Weights of a small image classifier.
Training: adamw at rate 0.003, 14100 steps, batches of 256, held-out accuracy 95%.
Rows from block 5 of a small image classifier, named by matrix and row number. Rows with one number belong to one channel. Each number is 128 + 24 x the weight over its row's rms, rounded and kept within 0 to 255. All counts start at 0. Numbers have three digits each.
Before each channel's rows are labels from the 100 images, of 14848, where the channel reaches its highest value: "responds to" is what is common among them. Only what is clearly more common there than usual is listed. The data: retinal OCT scans (Kermany 2017).
# convs1: grouped (24 groups) 3x3 conv (model.blocks.5.convs.1.weight, 192x8x3x3, standardized in use), inputs within the group 0-7, a 3x3 kernel for each
# convs2: expand pointwise conv (model.blocks.5.convs.2.weight, 192x192x1x1, standardized in use, transposed), outputs 0-95

responds to: finding: diabetic macular edema
convs1.181:148156151109110123155091107123114092125116113121168127058064111126109136165110150107120101149152130144150160108077094146106159118093146138138154121137123157160158137135121147126144100129163131120127125154124133153166
convs2.181:082123152119165136146060104124097080112111132100148151132131110172134096103103138138157143166108124135144108131098100141123091127126101139152142112115108159158132104104119122139116162145153110193118120105111142098104162113126127144132121131137149154069082142125150122123155130044126121156

responds to: finding: diabetic macular edema
convs1.103:158151175098133156110089090138134098086117083138165150134143138133138130143126115136125107143149130141127135163140144129129120095091117151140123107114104143151126133127133085052051154159146137125107148132131135127135
convs2.103:123129143145154128082118136131128145100116096117120133140113110129096082148169149119172107139162133148111108137149163135070119136110124160104085153120133133129111105142146149163153185135097133144123125149124112158175129163114138145139127068129187156143149128132155159109133142115113074119

responds to: finding: normal
convs1.168:133135144120150109086171133097136093108152152139151134083150177118118095157114091149139119128111136074152133134109144118135138115139106138142124130077144132106172150151135117128144139112097162088104140095163073120121
convs2.168:136143111077147092088148119142116163067095104088170136126139075107108165098105106148148162104150138137113142133100089107118121073073159125144158106168109113156116124140127157145172172165121139140124135140179172108109143130141093166101117118097149172127099149134154146169139115117105121135

responds to: finding: normal
convs1.17:093144169116133143162146111143141127146123172118102125116134164111136128137153120110111091112101113145143098136142127162155131155092116100124118137093131065082065160137144172131164135120122128140129143137122159087093
convs2.17:085154178144131154147124109138151118145138127147139146111171152140113105149186104180144127147140144117159173092132139107097135157113115141135122133116140150161127122115129074161092120105140098116169167125103104095166156166140125121150169155151124107134129111064111117094146109124153146158

responds to: finding: normal
convs1.43:146115172156130121160141138158101132129127126100103072145149120103154121126105093151163146118089137115134127158150094177115084122116112107106111114151142149105132156114128132132130146115136161155148128101142080170188
convs2.43:121089109115086156103118108153110122108131094133117121112083107151146156119088137115148134151164130137111078096125131114099102101121147133144100141132118127091092111128091145132130143119099139158139131106142124127164131161122144181138129093101127144141146135151107138118104128097127102099

responds to: finding: diabetic macular edema
convs1.75:103141148149175134137140092129106150131111113157147088134119111114137115107129155120099144150114131171147095076112133136145093161125073158106125149122098131169118141131104106133171122119158153088087094115132151153157
convs2.75:139105080156126142144139133104156141121133134142073106116115118083118157126169094104111158166122097162128103147117112140139138122174124119159191142136084100091126112134105113098138106120145133107170105139140136128108135125112105103104163139175109103156139103101136112108120109150131141107

responds to: finding: normal
convs1.183:147135127124135111172183133087152145107098138092132159132162086163126086161127103101140173090164142090136141128127156132095162125132143161126121138126110133122133109123118118156103115117092143104129130066140144103131
convs2.183:118143130141112144097140102107153095148159137120157124166128154168094133136158157151145118083114116142166106125154121046098132162125121126129136133132091148136131114157142079145076120058175107131147097122112157134144103141129134155128156145153115146123134151162182139100154091123167178128

responds to: finding: drusen
convs1.8:072110090096114118067095056135117138119122133150150139107099095080101112141133134156123147154132156146142144122131109116132113131153129137108110124120139152125131116105144132090129144135157115124131142168160138173182
convs2.8:150144144133160148145109166135130164145133161164109164131147132137132104150114087099138117112153148127105171141125153170162131161100098070117106129076127147170145137086148125151173120174165162135099161127118120140109104123181106115124103125141156102138120104098098149149151126130154134157

responds to: finding: drusen; finding: diabetic macular edema
convs1.71:139142147079156139130136140098143128155121095145113127089063108158177122156144130141147118149087147129131115115161060146111124157118112141152146083123131116142138136135172135121138101126132140136126121125127062138155
convs2.71:089085101142113114132138115078131137101108140136094085121076177115129157158109111151094140150087124137150134102121113091142132107093109105138123122143109123140124110124070149143141117153108170139144162150108115116078139139130096113155150106129082096122113142133102110094114148138077079102

responds to: finding: normal
convs1.6:116130125117102128123094104105155155097098144074108097122132179145112127114109111161149138131126170135101135115153134095101179143110133153117093177158100117135142157135147086134168134138169108135154160113148129115108
convs2.6:135122135174085163154179134120160122176166157170131147143130132129159138121173162143121099136146145165131130142151137110134114153126105113135099169095119144111113146106154157153111091108162108088112106117106085125161109189134150123103147155156103126147150106094107172121127137117128133138

responds to: finding: diabetic macular edema
convs1.154:123085143112107106097117131118102145146108133152110132151141140141115088130138100137138127136153131092156156085146143141135133130119107133143151137126142133164146126101130170130083163110060095114164082121164107124189
convs2.154:146159079117173155139106121108125129156116183065115130144152141168160089108115107111128124117109132122116123111118139139135141139145102152084099161096143152139161188107139118120123114130139126122114103106105125130127149140110170107140080165130130113149118105114107098151124159139137152136

responds to: finding: diabetic macular edema
convs1.169:153143182127077074122113086104130161112133124139137105142128145131108163134084158142141162140138115113088079139139154145122127141115136141125129090123107102156127156150156146128122155140151112155141134130074116126073
convs2.169:118156157207116177123173109131126103183176121161120155107159138129144127125157114119141123172107156153111116125121143119131111174172107133111121175096130156172149109125156125091071148122129109126139132141103098130134127158116150116130149139123187145075122124107140165153108117065122120085

responds to: finding: normal
convs1.55:110130164089121124162132113143102186138118123138139114152105180097103165135105118108149125115170097118159108116113097108118088117153144127134180125149109160114077130108117099108121122146136126100162140139143092090116
convs2.55:138136162130141157157139111087142126159145121143125055137132150161161110108123131145087154126135068134128147091166122120146120139163118101168143127105106131150130120122137092139145085136154130119144126111111088123159112110159124115125113155143096123126139084074097125138144097125156158131

responds to: finding: choroidal neovascularization
convs1.50:115105118151121159134074170119111145147137119132097141118120168131155152145074140088099122125116170119135107113115157098110172123118093137156137174108108117133135169147124105149080119128112116132180141151163148119116
convs2.50:101123132125129159134135102152146138151156114146120111107138112151163136187118143106136097101170159141138107128154173120145129172122150142180125169141127147107133112119120151142152124141146138154135155147152175163157090135141109159114148140131133131123158133139130140110097145155139141094

responds to: finding: diabetic macular edema
convs1.114:148145145120077152112163136090113146106098154143181122113148161108130159084120096140142155112075153112161150124098134080117146099129099151126158097095138131138093150142142144160142138102121143151133147133117131113097
convs2.114:140108150122154131106116147129198203142149179125152120158136108118131120123125131129149125134150130171134129115140143131126124108135116104120119119097119120158127101138117106136105124161135116140111085116118126135132090165099114156142108143126150114160148164088123124150122152129128094164

responds to: finding: diabetic macular edema
convs1.118:140136130097112124128118158100145134100132141113141154152105122164097149153074159140122136112120147145131177140068144176078155124083136138111164117076159128140140152141105144119133139126115122158128070136123114138125
convs2.118:109103064090116104097141129135102128096127148092111136115094103115094159111158119124087158123135096141165106156113105114153142086120117104126118093122156103115105106103106180106135123124102075106128118139131121121106107150153123132138148121129137123085121111100164124125094111175135133136

responds to: finding: diabetic macular edema
convs1.174:161118107172144102135147136161131107102147147137124157085132140144141119107117126156120108151111089106131139117121076128146119120158114143119138136114142118088151086073116132114131144104113198124056090120131128124143
convs2.174:139111102123123095107158097146108134091131096136145098132088121065148136098042125083107155098145124140108071151118139133156156143137148098166161129148108117089125153137140125096141137127118110112121154132134131129122131111092086110134121131089105137144114159136126135112126118154124163058

responds to: finding: drusen
convs1.27:129106141098162099125156124158151109154132113123136123120130100099131099142127159120101121154152085148167155151150132189067160155094137141120127142120137129106118105094142153056138136121131095097127123118145099121145
convs2.27:099081121112120134129166121119100158132107156167124138120086121116087143117130125093106114132175120144138062111168128100120128127124128111165122063110118120085159123133112182129123120112109092122123148121114132097145123139145104141142137121098097146128100138110141108080078132145120136127

responds to: finding: diabetic macular edema
convs1.132:113102153114111109107114109151110127155130161156173171110095064118120147154170166125116125082106124121127097140112107144141109096140086121116115127150118153115113139081157159129113157119134108120140116116132123130193
convs2.132:183114128143115114119149144079144137149143107146084127120147129095148096102120098111113150136128058148100128139129122128132103067134136147102132159119102076112078142143106113100135093102086117108148134121121127102117137108129102091127111139145096138145121125078114110126113112130128120078

responds to: finding: normal
convs1.173:107137135158132098128115100139142094169122077157099114168148195082132139112142148113109092162121093125116112111148147121149136129120125136164127128145135146118140106111146134127136126121126133126073147115100145086060
convs2.173:090126076098098147168120144112106104135117170114077151099123124167162132131156094107098142138126122126116156080096109169145103102142135160120165131129101133111135165102139123161126118110137113138144087125108133107133148138138097093144119158122126127146136063125107092123095098105117149133

responds to: finding: diabetic macular edema
convs1.163:074126132113104161100126141080133151079123178133090136165136126149128104167105107151156108148122121134126110148153165112145092102123130098173177122132128139103123154127107146137101136119128100106150095126177120121115
convs2.163:134100125135146083118099157146155153115093095076114147144179125151110096128103108106128087124135125090115095133134153184104151099119139160131092130123137127103135165143116109123114138144122142140085141111141134161144119111144135127112099106112127105161135118105123129127160176157098115140

responds to: finding: drusen
convs1.13:130126100147135113139138093097135162133141132111131186113117138131127158113116136060162130086127146104125127134132143119145148116120160084129148142131149079105149142139086107147154064119137141110155166095157152103121
convs2.13:121106132143074152152139109144162170138159151122101156063103127118150169139133153141096117152110126139133127148103133122135093134157130158127149160129144105127133137115093129155126122134141113080169174098114101119139136198139138145117139143149132109149156126145114140122121119136155123118

responds to: finding: drusen; finding: diabetic macular edema
convs1.39:108106097126135171118138129167130163130124115117087070073073126127140164084086116106120113127132147164132140108108097116133162104140155129156116149134126165160146128131118159095110152142163132133136141135147128140165
convs2.39:174121109122129115136115133138122126127087165093106127108137138127124089142093109140085168098140124084139114093124112111109137101109124131111077122102116119149110111154123131086168102124135136106124126125103113118096109106146118146084127121135098125128146128148075130150114127133156160111

responds to: finding: normal
convs1.40:122128147139136134116123151107110138163153116134134132094122112121160110150157120135105121143145135149162128087109119123143098138162123042076114062119169079128111127122140140131106151136120159134111127167138125159164
convs2.40:168155123117115157157115134094144116120152146146163121154077141120125103090146137125073170117131122153122177135126122107150106154172089141112175139085134067111120128118121117157146115093136122090148132110129133096125129157081178091196125123157109129096134091167127155150124123110193141136

responds to: finding: diabetic macular edema
convs1.32:153110125135105095085117110132146115157146088150149117140130171137146151144109167148137084131130099128138109153135081115130120158155158124145101103099105137115079131153113112130103126130075104122151095088169150091143
convs2.32:102116139167138161102120121122079086142113157120146113179154156152129127123098120108131104100186133131117142135122129105084143132136143180102078144136125134146083105148148138162100127105112123133155178142136079147172145158142118125179117117123120158155138152134100138136118124105134108107

responds to: finding: diabetic macular edema
convs1.171:169155113123132085146183073128118133114115097145173122124130142103155123129122144132123125133129104137144094123140119109146107127178090119153144141128132118109159117114127138146149127117145144166046129120069122159109
convs2.171:135149134126134133164121141114109138122090114131146146150113138109144147060088132117125146123080110137064152176064153135134100118141146065140152119159155094141164143138126124125119158126100126103132128134138140140138169131114118150164102152086101141123112130104131160123157071118125091132

responds to: finding: normal
convs1.98:130125094110146162096122127102116176115133110137125109150124125147106108157156138163146144170119118150144172134101110083122184116119116115133152133103109061143136099158140123134102080137128162094115090129148123151149
convs2.98:184142126108150117159115141122107102137107152142088104093094160139149080107100123116085155154173118080128137150086168134094110130154141129093093170133118091104127141152165147128137079107143106121107130084131110134114079143105170086096109157131085112110140107123107141148136138155166151084

responds to: finding: normal
convs1.107:083139114100152103133153144102105140130154161101129123146118101118148136142086140099164138114156125147158109128090085093114131132101120101115173106140113118154155145141067093138118146135101175091139158139159116148131
convs2.107:143134156137149144162095129090094090125104158114158099131095127125120140097131139119102183105100132096094134088140155075112131128139107077153118112131141073117145122107102129136141124100122140093138146122118152128129107150098174084168114145111073108116112131105129144157127116130166137088

responds to: finding: normal
convs1.110:141119154128144106129119118119104100092141133123170147149093103108097108149140176130131156147123162159115124110096117125133112137141126152137141159121089170117089096108148061135164102154152079095109102124150109146137
convs2.110:098162123149083164115093118150101087162124191073144143135136170171144128128104164128120153129101159123143124147122154117118127151171133164062121147137119150141164172141128165124101119110131102122117148148111124153160172156105156098143126146113126129097135137162103128122122144099137161089

responds to: finding: diabetic macular edema
convs1.164:126116135132117130065091156131129133162111117163094137114134181114133127118092106116143187119154137071121126143104099173127119128131100114119138109119127109108136153114121159112099104169135132092113165109131182125139
convs2.164:092134082081132124108142138144119108127141078095115119097158112142140126149135117101173101134106151130182108109135081155165121105111093139167131080124141128129152137112128115158107162148141083150129122143099141116143125130132072137165159137120149130139085113110157112104110124149139168123

responds to: finding: diabetic macular edema
convs1.131:125098158117097121156163148128144111159160120142145123092091103115131132106087131121104120132137171097143165137132141131167131137161136156161115107120169076117167140149130145153147123127068103113128127153154124095084
convs2.131:072087144139104106090137102146154152121136095133139114149114114141109157168096181132156064122143139138144101160154114122109161137114132126120088142122112125133078073121103130112111133120077154140127146077127121093171109112125104133130129104111120129147168170165105149068109164119120120126

responds to: finding: normal
convs1.24:186135158164148113147133152131142121118104097144137133055099108082116094145156129159108183156128156166135143108145141100128121112118114123145153105103133128145092127147131098108096080134118130112161126101127129139121
convs2.24:130151177109117140140129119133133139131143129153134094120113143129120143099152151136120116084136122120112179117128126123120121162134124157118103114130139101118138093124161124140113155146132175078137164133106111101150093111170141181167132133113159186135139135152121146161105153115158118164

responds to: finding: diabetic macular edema
convs1.92:165147119108117123123164138118142105099143172102127132109123129106101151120162146162157148136117131103146146120100068079127138177132087141142164110097120155138156116092120109105129131138142091086125105118145155176139
convs2.92:119133166148153124126091098161107107138111145113131148101122135133089101127081125129139115130105154128101132163128104109142153134077110130119118103111124133156110115050094153141110123126126136143125161079108128118139111116154116171124079134113161167099113130113136112140121137067128080148

responds to: finding: choroidal neovascularization
convs1.54:153133117144147114130154126166147117135126130113136139141138139126135138107136142173113081158079111121131137143104085155140073134133085161107055147098137120113163122157120136132092134082094151139111162137134122147157
convs2.54:119099126116100105111100192169136118094118136145124107161130144103121091104131134117136156126088149106113163167100123161137159147127104134113126152107167106109107160119137103107096156110144153099098171099085161086125127118145106150154118113142124182109128134151114128119129163079190137120

responds to: finding: drusen
convs1.184:144133165114122146141121151153163155121105104160142111110148130118115110120128147103142144152164170085099117063160133093144106134096092154157184134092164129129146147133126108143147118139098099137117095133143092131103
convs2.184:119128135145106096117153103141100093145122139111099075088158100110117111147102141077178172156086143118074122142143152146123129116148115108124113159124165139144110160129133107094112154135083129189087130094145124120149109132138158133138077148129123147114139157189127122155137119123123121094

responds to: finding: diabetic macular edema
convs1.135:133096147143139155100089087123125129160127143148118140091086094120091106153125143147113128124143156110092112102117133150160100084122149131117139115132152074093105125142146140092113156127159135143145090078109166158146
convs2.135:149069133120114114125138126113153112145148123151109093153124111098127139085120138126137096159117070157139139105141086107151111065111129116145141129143087097109072111148080100121141105118077140102154114108122105099136117085144119130125136124130072148116137141111101142152089117113092114107

responds to: finding: normal
convs1.185:142139127167138176133119154097095115113140150105133137097130150094139136131175150123137152096146083114108092109122124093087086092091095081115113094125135132143152150157156147146156120106119173145150155138124125128129
convs2.185:118159167166149157132129106127092121142133136156158121148139170150134106112151128143094137131124156105127158135115145125084103168151095142112110165102148145152164138101160105125090140111153177117145159132098124135133127108139141126142132129136129136106117120134104142122170143092161152176

responds to: finding: drusen
convs1.172:136122124102099133170146114143156145124122174102113145139112106148127079098094146140132146122103168157153114146118137121097085163145105112111109167109133117095144137143155119121101115135136097114139147065193153125132
convs2.172:108124091040105094079140164135124141071129105087151140104112111114142160124142154143106145097150121133137102139118148141143132052106145150166097124175113111089128136155131190137175116151121124128112106162155145142107126119151130135077157114161130130138150143147126130119132126153147150108

responds to: finding: diabetic macular edema
convs1.82:114109149147087119134116100149163129134085130186117118110141132137136145166115110117094090104122130130119141156127128126120093162145132165135115127115098146163144154133148173111075130109092147146138150127126059092151
convs2.82:144097137097108142122134119172124142112133109133117168139123107111119130142087155092158090072167156052149102132184117170118138111111154124114109133162101123084135148142114148135124102130088116120121153119151165144174127121158118131122104107099116152194167123106135167126091148156139154096

responds to: finding: drusen
convs1.9:048095070132162151073120141133140136105125121131120128136123118135151139107121132078119074175135110131111090139147154137139102147138144131110130121149123124119118106122142139129189133127121122116158130155176126136158
convs2.9:160126109115134101110116152153174161122113133092162138157126104104147100141107123118120115094159141092120115094158153132133142131109126094112086115101122136130104106087130121132174058150149145137123108099125127127126109129140122151075078128153136143154151172146086111176106114128122130130

responds to: finding: diabetic macular edema
convs1.128:142137145178116146139126141120124123144104129153133134114089118097112136091083113117122137138118155145156149148123130105077111160150127142117120085087145135181168132107135135149137158100097145135148131149155073065123
convs2.128:110111161133142135139093115156139128133149153145145121165116116110130108143124153116160108136126122144115129143150114102123155135104075101136120154110105118130070117073084106150113120129111126139132135026020093044158139110139123154147093134106130150123148159153089143136117116082140112140

responds to: finding: normal
convs1.26:096150149132153136136148127142141111143110144144133121113090125104141129120071050095149128157126122121126114113158138136111115110123125127109130131103126138130169125148149081068061130159157118132133128110116130147186
convs2.26:151134120142104134109138121086164124162179106162075100096138123136156111094125114138124152133120085131150131106163100119156142100135119136150122141124086119135113103149111107102138133132139099075158123137137121098101142086142111125071149157125112132141135143109099131149081112134137137100

responds to: finding: normal
convs1.97:142124131129103061146133123148122160140095116106138117121124123121143079155133151111127136121154117120155156176164106116118113089135120140075111149141132128118146144153135057111130119125128160143063106141153128172131
convs2.97:127095167123155078110112136124138131104125057156148116159133110128100131094096133134159103127118153123095162149094158161147121130114135074123133138114163142120123094134134136115139144130107170105064162154125097140087118087109082134130117080093107132108113148112128131159168145128142117124

responds to: finding: diabetic macular edema
convs1.96:159155182104084103148072071109129096104117131127143149125135157150151137125123109153144140148148153125133137186130161123102096145096127122134127142098125148132154094099095138085097162129142155098130137129127143115141
convs2.96:115139144151147122105089146128147120101136090127128133146128103126122084124162135134172134185126148163100099144160129140134083129111073137083096147077135137142121132089126128153136182152093138153133151149094147141142152151102148130158133072099161165139106118124137150113144147095103067119

responds to: finding: diabetic macular edema
convs1.162:146143115144138130069078122165143160147113152134135132105132139077106104108146175115127129083127116095110181130125122096116132130140140127112125137158110117148142100116112049116138069120145138143133145111135141141141
convs2.162:091087109153127122128110132150153141128148132133110119095156131096108137165157165099124114147117143164118100167124146115133117136191150120137114144113133112119144080122110159123138103115123107124132123155150091170142128145096146098111161092128141136136157102130151153122107127157102101085

responds to: finding: diabetic macular edema
convs1.68:126164139129114129139128139149157149141124103165128114144114142159141152084079084141114109097101090139155144130132139071109104096126148162157097103128159146157127076100085126139133137095118167146133097125152136132139
convs2.68:132117129149128161110104091136158150116175078131121129140116126166123138154132170111145093135133134101163115129179122133137169134104130144164134143130077118087133128128109100185111110117143098131135100096110125125192129160118076144110105099114131119197165120153129157157104097127125153123

responds to: finding: diabetic macular edema
convs1.153:152110129156088125162141126138148099111132126093117144076095096058103140128116150142124142165136164155129124112143181096150154127140132142117135123138120141094129106114109092134146086113150145096117160110113179140128
convs2.153:103122104111091118146115140135149138101104123151158064129099114076132161131158141118137117118109119144141087135120143098139112136133130090140125084122159116102125069129111126149156148138124124134131147141126109122147087154106147108160162111152143103108116120140177133106156122155121117160

responds to: finding: normal
convs1.41:097131175137130135147118133101122149087130125130125136169101130085148150081154119143149100107137161107140127108130156089088174063138163136125116138149062138114127131119132158157124122137117103112097158148127145135124
convs2.41:126163146138108157146137090143122160183137130118087174065146137159154140147147115174133078144141154106181118129155135137137154144136135174108126121133172161168165097107175164095115106147138117138132135115119162127118114141134110138092160165151146107134142118135140123119100116151150174139

responds to: finding: drusen
convs1.137:102144117155126152121089125120118111145109142144108148143134140159159151090074099127118121151181171091111094138149153138089125141117131126117140112141155126096137117106102088095121151134145169178174129086136108121135
convs2.137:150143112140143138105113130205185171130140131114141123157140099124141093161111125100157149119145144109106115129156113162125165147097130117076136136069098148117090105081133129162145121143097099140114113077107106095174094160183162142116082126083181157141170151133121127154128115108138148131

responds to: finding: normal
convs1.111:109134123138129167127100185161164122113124123123153105109128121119159141107134093122102134116112161115099142122158170138143114084062126107163137161109189121109156111093131102163098102116092137115142122122129124112120
convs2.111:108098128084126110068093137135078166081130098107141146101089051125111137126096133143129146129148124140110097158141149139123130088099147135151144107127070086089139113137090173155156126176088135114136159159150124139137126139148103128147122091118133143088113149104106115126087129139157134081

responds to: finding: normal
convs1.140:153143127098095117165138156144126134118091101178145154126117127100133141127122125150142144062087056146144137133141113112101121150134132124127139098112115133142127159152146092073077158122114100105106140132134137153134
convs2.140:128151165129124132148121121125075120101096135140109150084172114106104110135089131104153146153141148144084155131099156167128107110100144130118127144110113164150095119117107122084150139154101144157138141116132103158118106124148129159091080127097156158098101124103137117144114124131133098105

responds to: finding: diabetic macular edema
convs1.38:139112126198085112145140090146120125105148108108128150147074099174068151124151137109125146173112150122121137170135174164091146136096125125136147135131138157113116124136145138128131144087119147096123105129125101134129
convs2.38:073075068124110104104141142143133124094127136111133106146100134093114175123143158145094129108114123140160125143095108130131124118138151135155144136166153127123106165141099165145130135116147125110132115152143140132129116159136101118142153124174147128098178104120165119113138104141107122137

responds to: finding: normal
convs1.42:101105170121136143144143151135117099149139085100093128107182089130137097119144084142105114160140153134112150140123093179134101135078113082136152095117114125157110126115117121125101128118157131105131107152155104114174
convs2.42:170099086110104149133128126103122129117125126127133104129120117148138134124110157134113121127157123113134132053122105111094095083111122118155130144137143110114111177098079131158129071094099162124127095081127147075176131144106147150162114108117088134146107123139102119152114125136107123105

responds to: finding: normal
convs1.85:159139126138136137101126155153151149146122062145130098127084126130141150141132130155121141186142171139145116128136110096110092126106144091120080098108117123085121162164146114160141110143164114084104127116122142135089
convs2.85:156140102146176132179109130113101100116091149114128118118141165098125081124119083122097158161101132117125140134095142128133140124127084136145171109081109137147145140109106099097151134110129124155114138127109110154086128139075142050145134126108115091120085060111125139131187129126123125100

responds to: finding: diabetic macular edema
convs1.130:145139137127094170153148166112131115153157125132126129130119122099118094081100087134125106125099111157162147129141128090135151143148156158147113095077091140173149155129116131164135124120140131117136146159141085078090
convs2.130:090120137149124118102106082187161126127151125138134140178127119097112124165122166133151081112124162115122107145148091125062175155095134122093131135123128126138092119094096114130097102121107128117144125055082119067176130095129122135142108124107132142146155168158077157080110142070125118133

responds to: finding: drusen
convs1.189:121115133162116131160132140155119139109130103116152109142102141139155104133145109142130171138109142093139123144125153058155080089171066153117125135101112152120159162127148149129147109135137141126138101167099102169102
convs2.189:169158147137124136103141145135145189157174098147085133114125140129148119111145128113175132140185141151098143135124162158121151124159128103120139157126150102148133129148140103109150177173117132143158115133141098135141132146123091162130117114123195129146141148097117149155093136143129125135

responds to: finding: diabetic macular edema
convs1.177:174127153159125143166129143145139099088129122087158155132109103153124077162086118104128091103157167145133165098105106141128174139120136142110140130115130134127152117093084157130133153136138102147146083103121117103141
convs2.177:093124152165155153127112091141124104116122106116150149131133153177082115154136130134144128090114173132144091130126128090109127137146127159133169097144108157156130120136140105102125145095172086184155115146132155140126157147081068136115155115114120114124105120119154152075157093112185166134

responds to: finding: drusen
convs1.187:116141163113119171136112125121117126133149132126133144111093135056102095092112128158121124158127077162133135114114127174104166168091161093081103106145146132129158130142158136144159147121123164126128145106151136112144
convs2.187:129110163107082075112127197134124125101138099138140160103137133098135155131133118130088099098140144119123136175159108149167148152143129115140099113139190100101154127131140140109195112150119180118146190144135143122080150128161105163129144137106122113148132082147113124109127103141145136146

responds to: finding: diabetic macular edema
convs1.161:126117096163120070129101092098144157100096164094098095156165152101137118127117114130166138127139100139144156147136132106107104137124112129168171121121124141128136151151128126137130137136165074152153130151169135092093
convs2.161:141081130124150102125124130133157169076107119088136115151147127159103123120128138134116139107166117091153110160126182164120128135095149167129113124144099128082102130146094162122135120149135140146101131113145141176134077106142117155108133060135146161129150138113129128157143171172125114142

responds to: finding: normal
convs1.141:119141093086150116159149129144119105090171040172143121143143126119096131152130137152146137099092091137114104157146126112127102155121130138147114106127087152126136123150134110161111138114132155149149132133132159115182
convs2.141:125110130114164116132135125122101124111126110157092142101152120072118129139115077110142166180093137131121155124059145138136106103069126110109150112116144138151099110132096116056152164132105125164110154135132172127117122085124110104097110137123146153101136144126144132151131106125111115098

responds to: finding: diabetic macular edema
convs1.166:110124148147079092174117101112143143148123137108111158127136134114147144146149089097131078157125106150183143130103125120144149146125136063133133103079124126151132152127111151138123146111086098148139167146156103119155
convs2.166:171149134160146155148187128119153161145125185138134107139125145136140118134129131139122156118142151121149118141139157149159098158173147147122132133137111123135167118139176134071140118112156099136113124133161153166112116109117126110066110169170156150138147136127161108165100143161105124107

responds to: finding: normal
convs1.108:081129152090164130144176095092110153158140136159135120169146148146133130153129136153119154112084124103108096108142142134155133176114131112104175097089144127113128145163091122149074127130106118129104135127119159113129
convs2.108:129107153131136162138138117123120126121164131151095131113068143100127146147141147114096120101133159147122087149118179112127107161136102129136104152111121082094160118122112163112088102119144085077177152153108113163136103157133122104115110112120115082128111096093121147142103132135153151094

responds to: finding: diabetic macular edema
convs1.72:184132117151162133119096091120122158134137154109093113161144143112128133147159173163112113127135136080103102162111088129160105072122099132127157096121140127090107123102111122107138131094138154131173135107151141133151
convs2.72:145173114098150117108098160176167175113120130109143173132097097129098121152151147107150137107152148159085132150170114158131139105121129125095109116073129118101119122092126134174157136154113126129149113155105123162153101175151135119139105082105159141162161137114142166164134132146130128131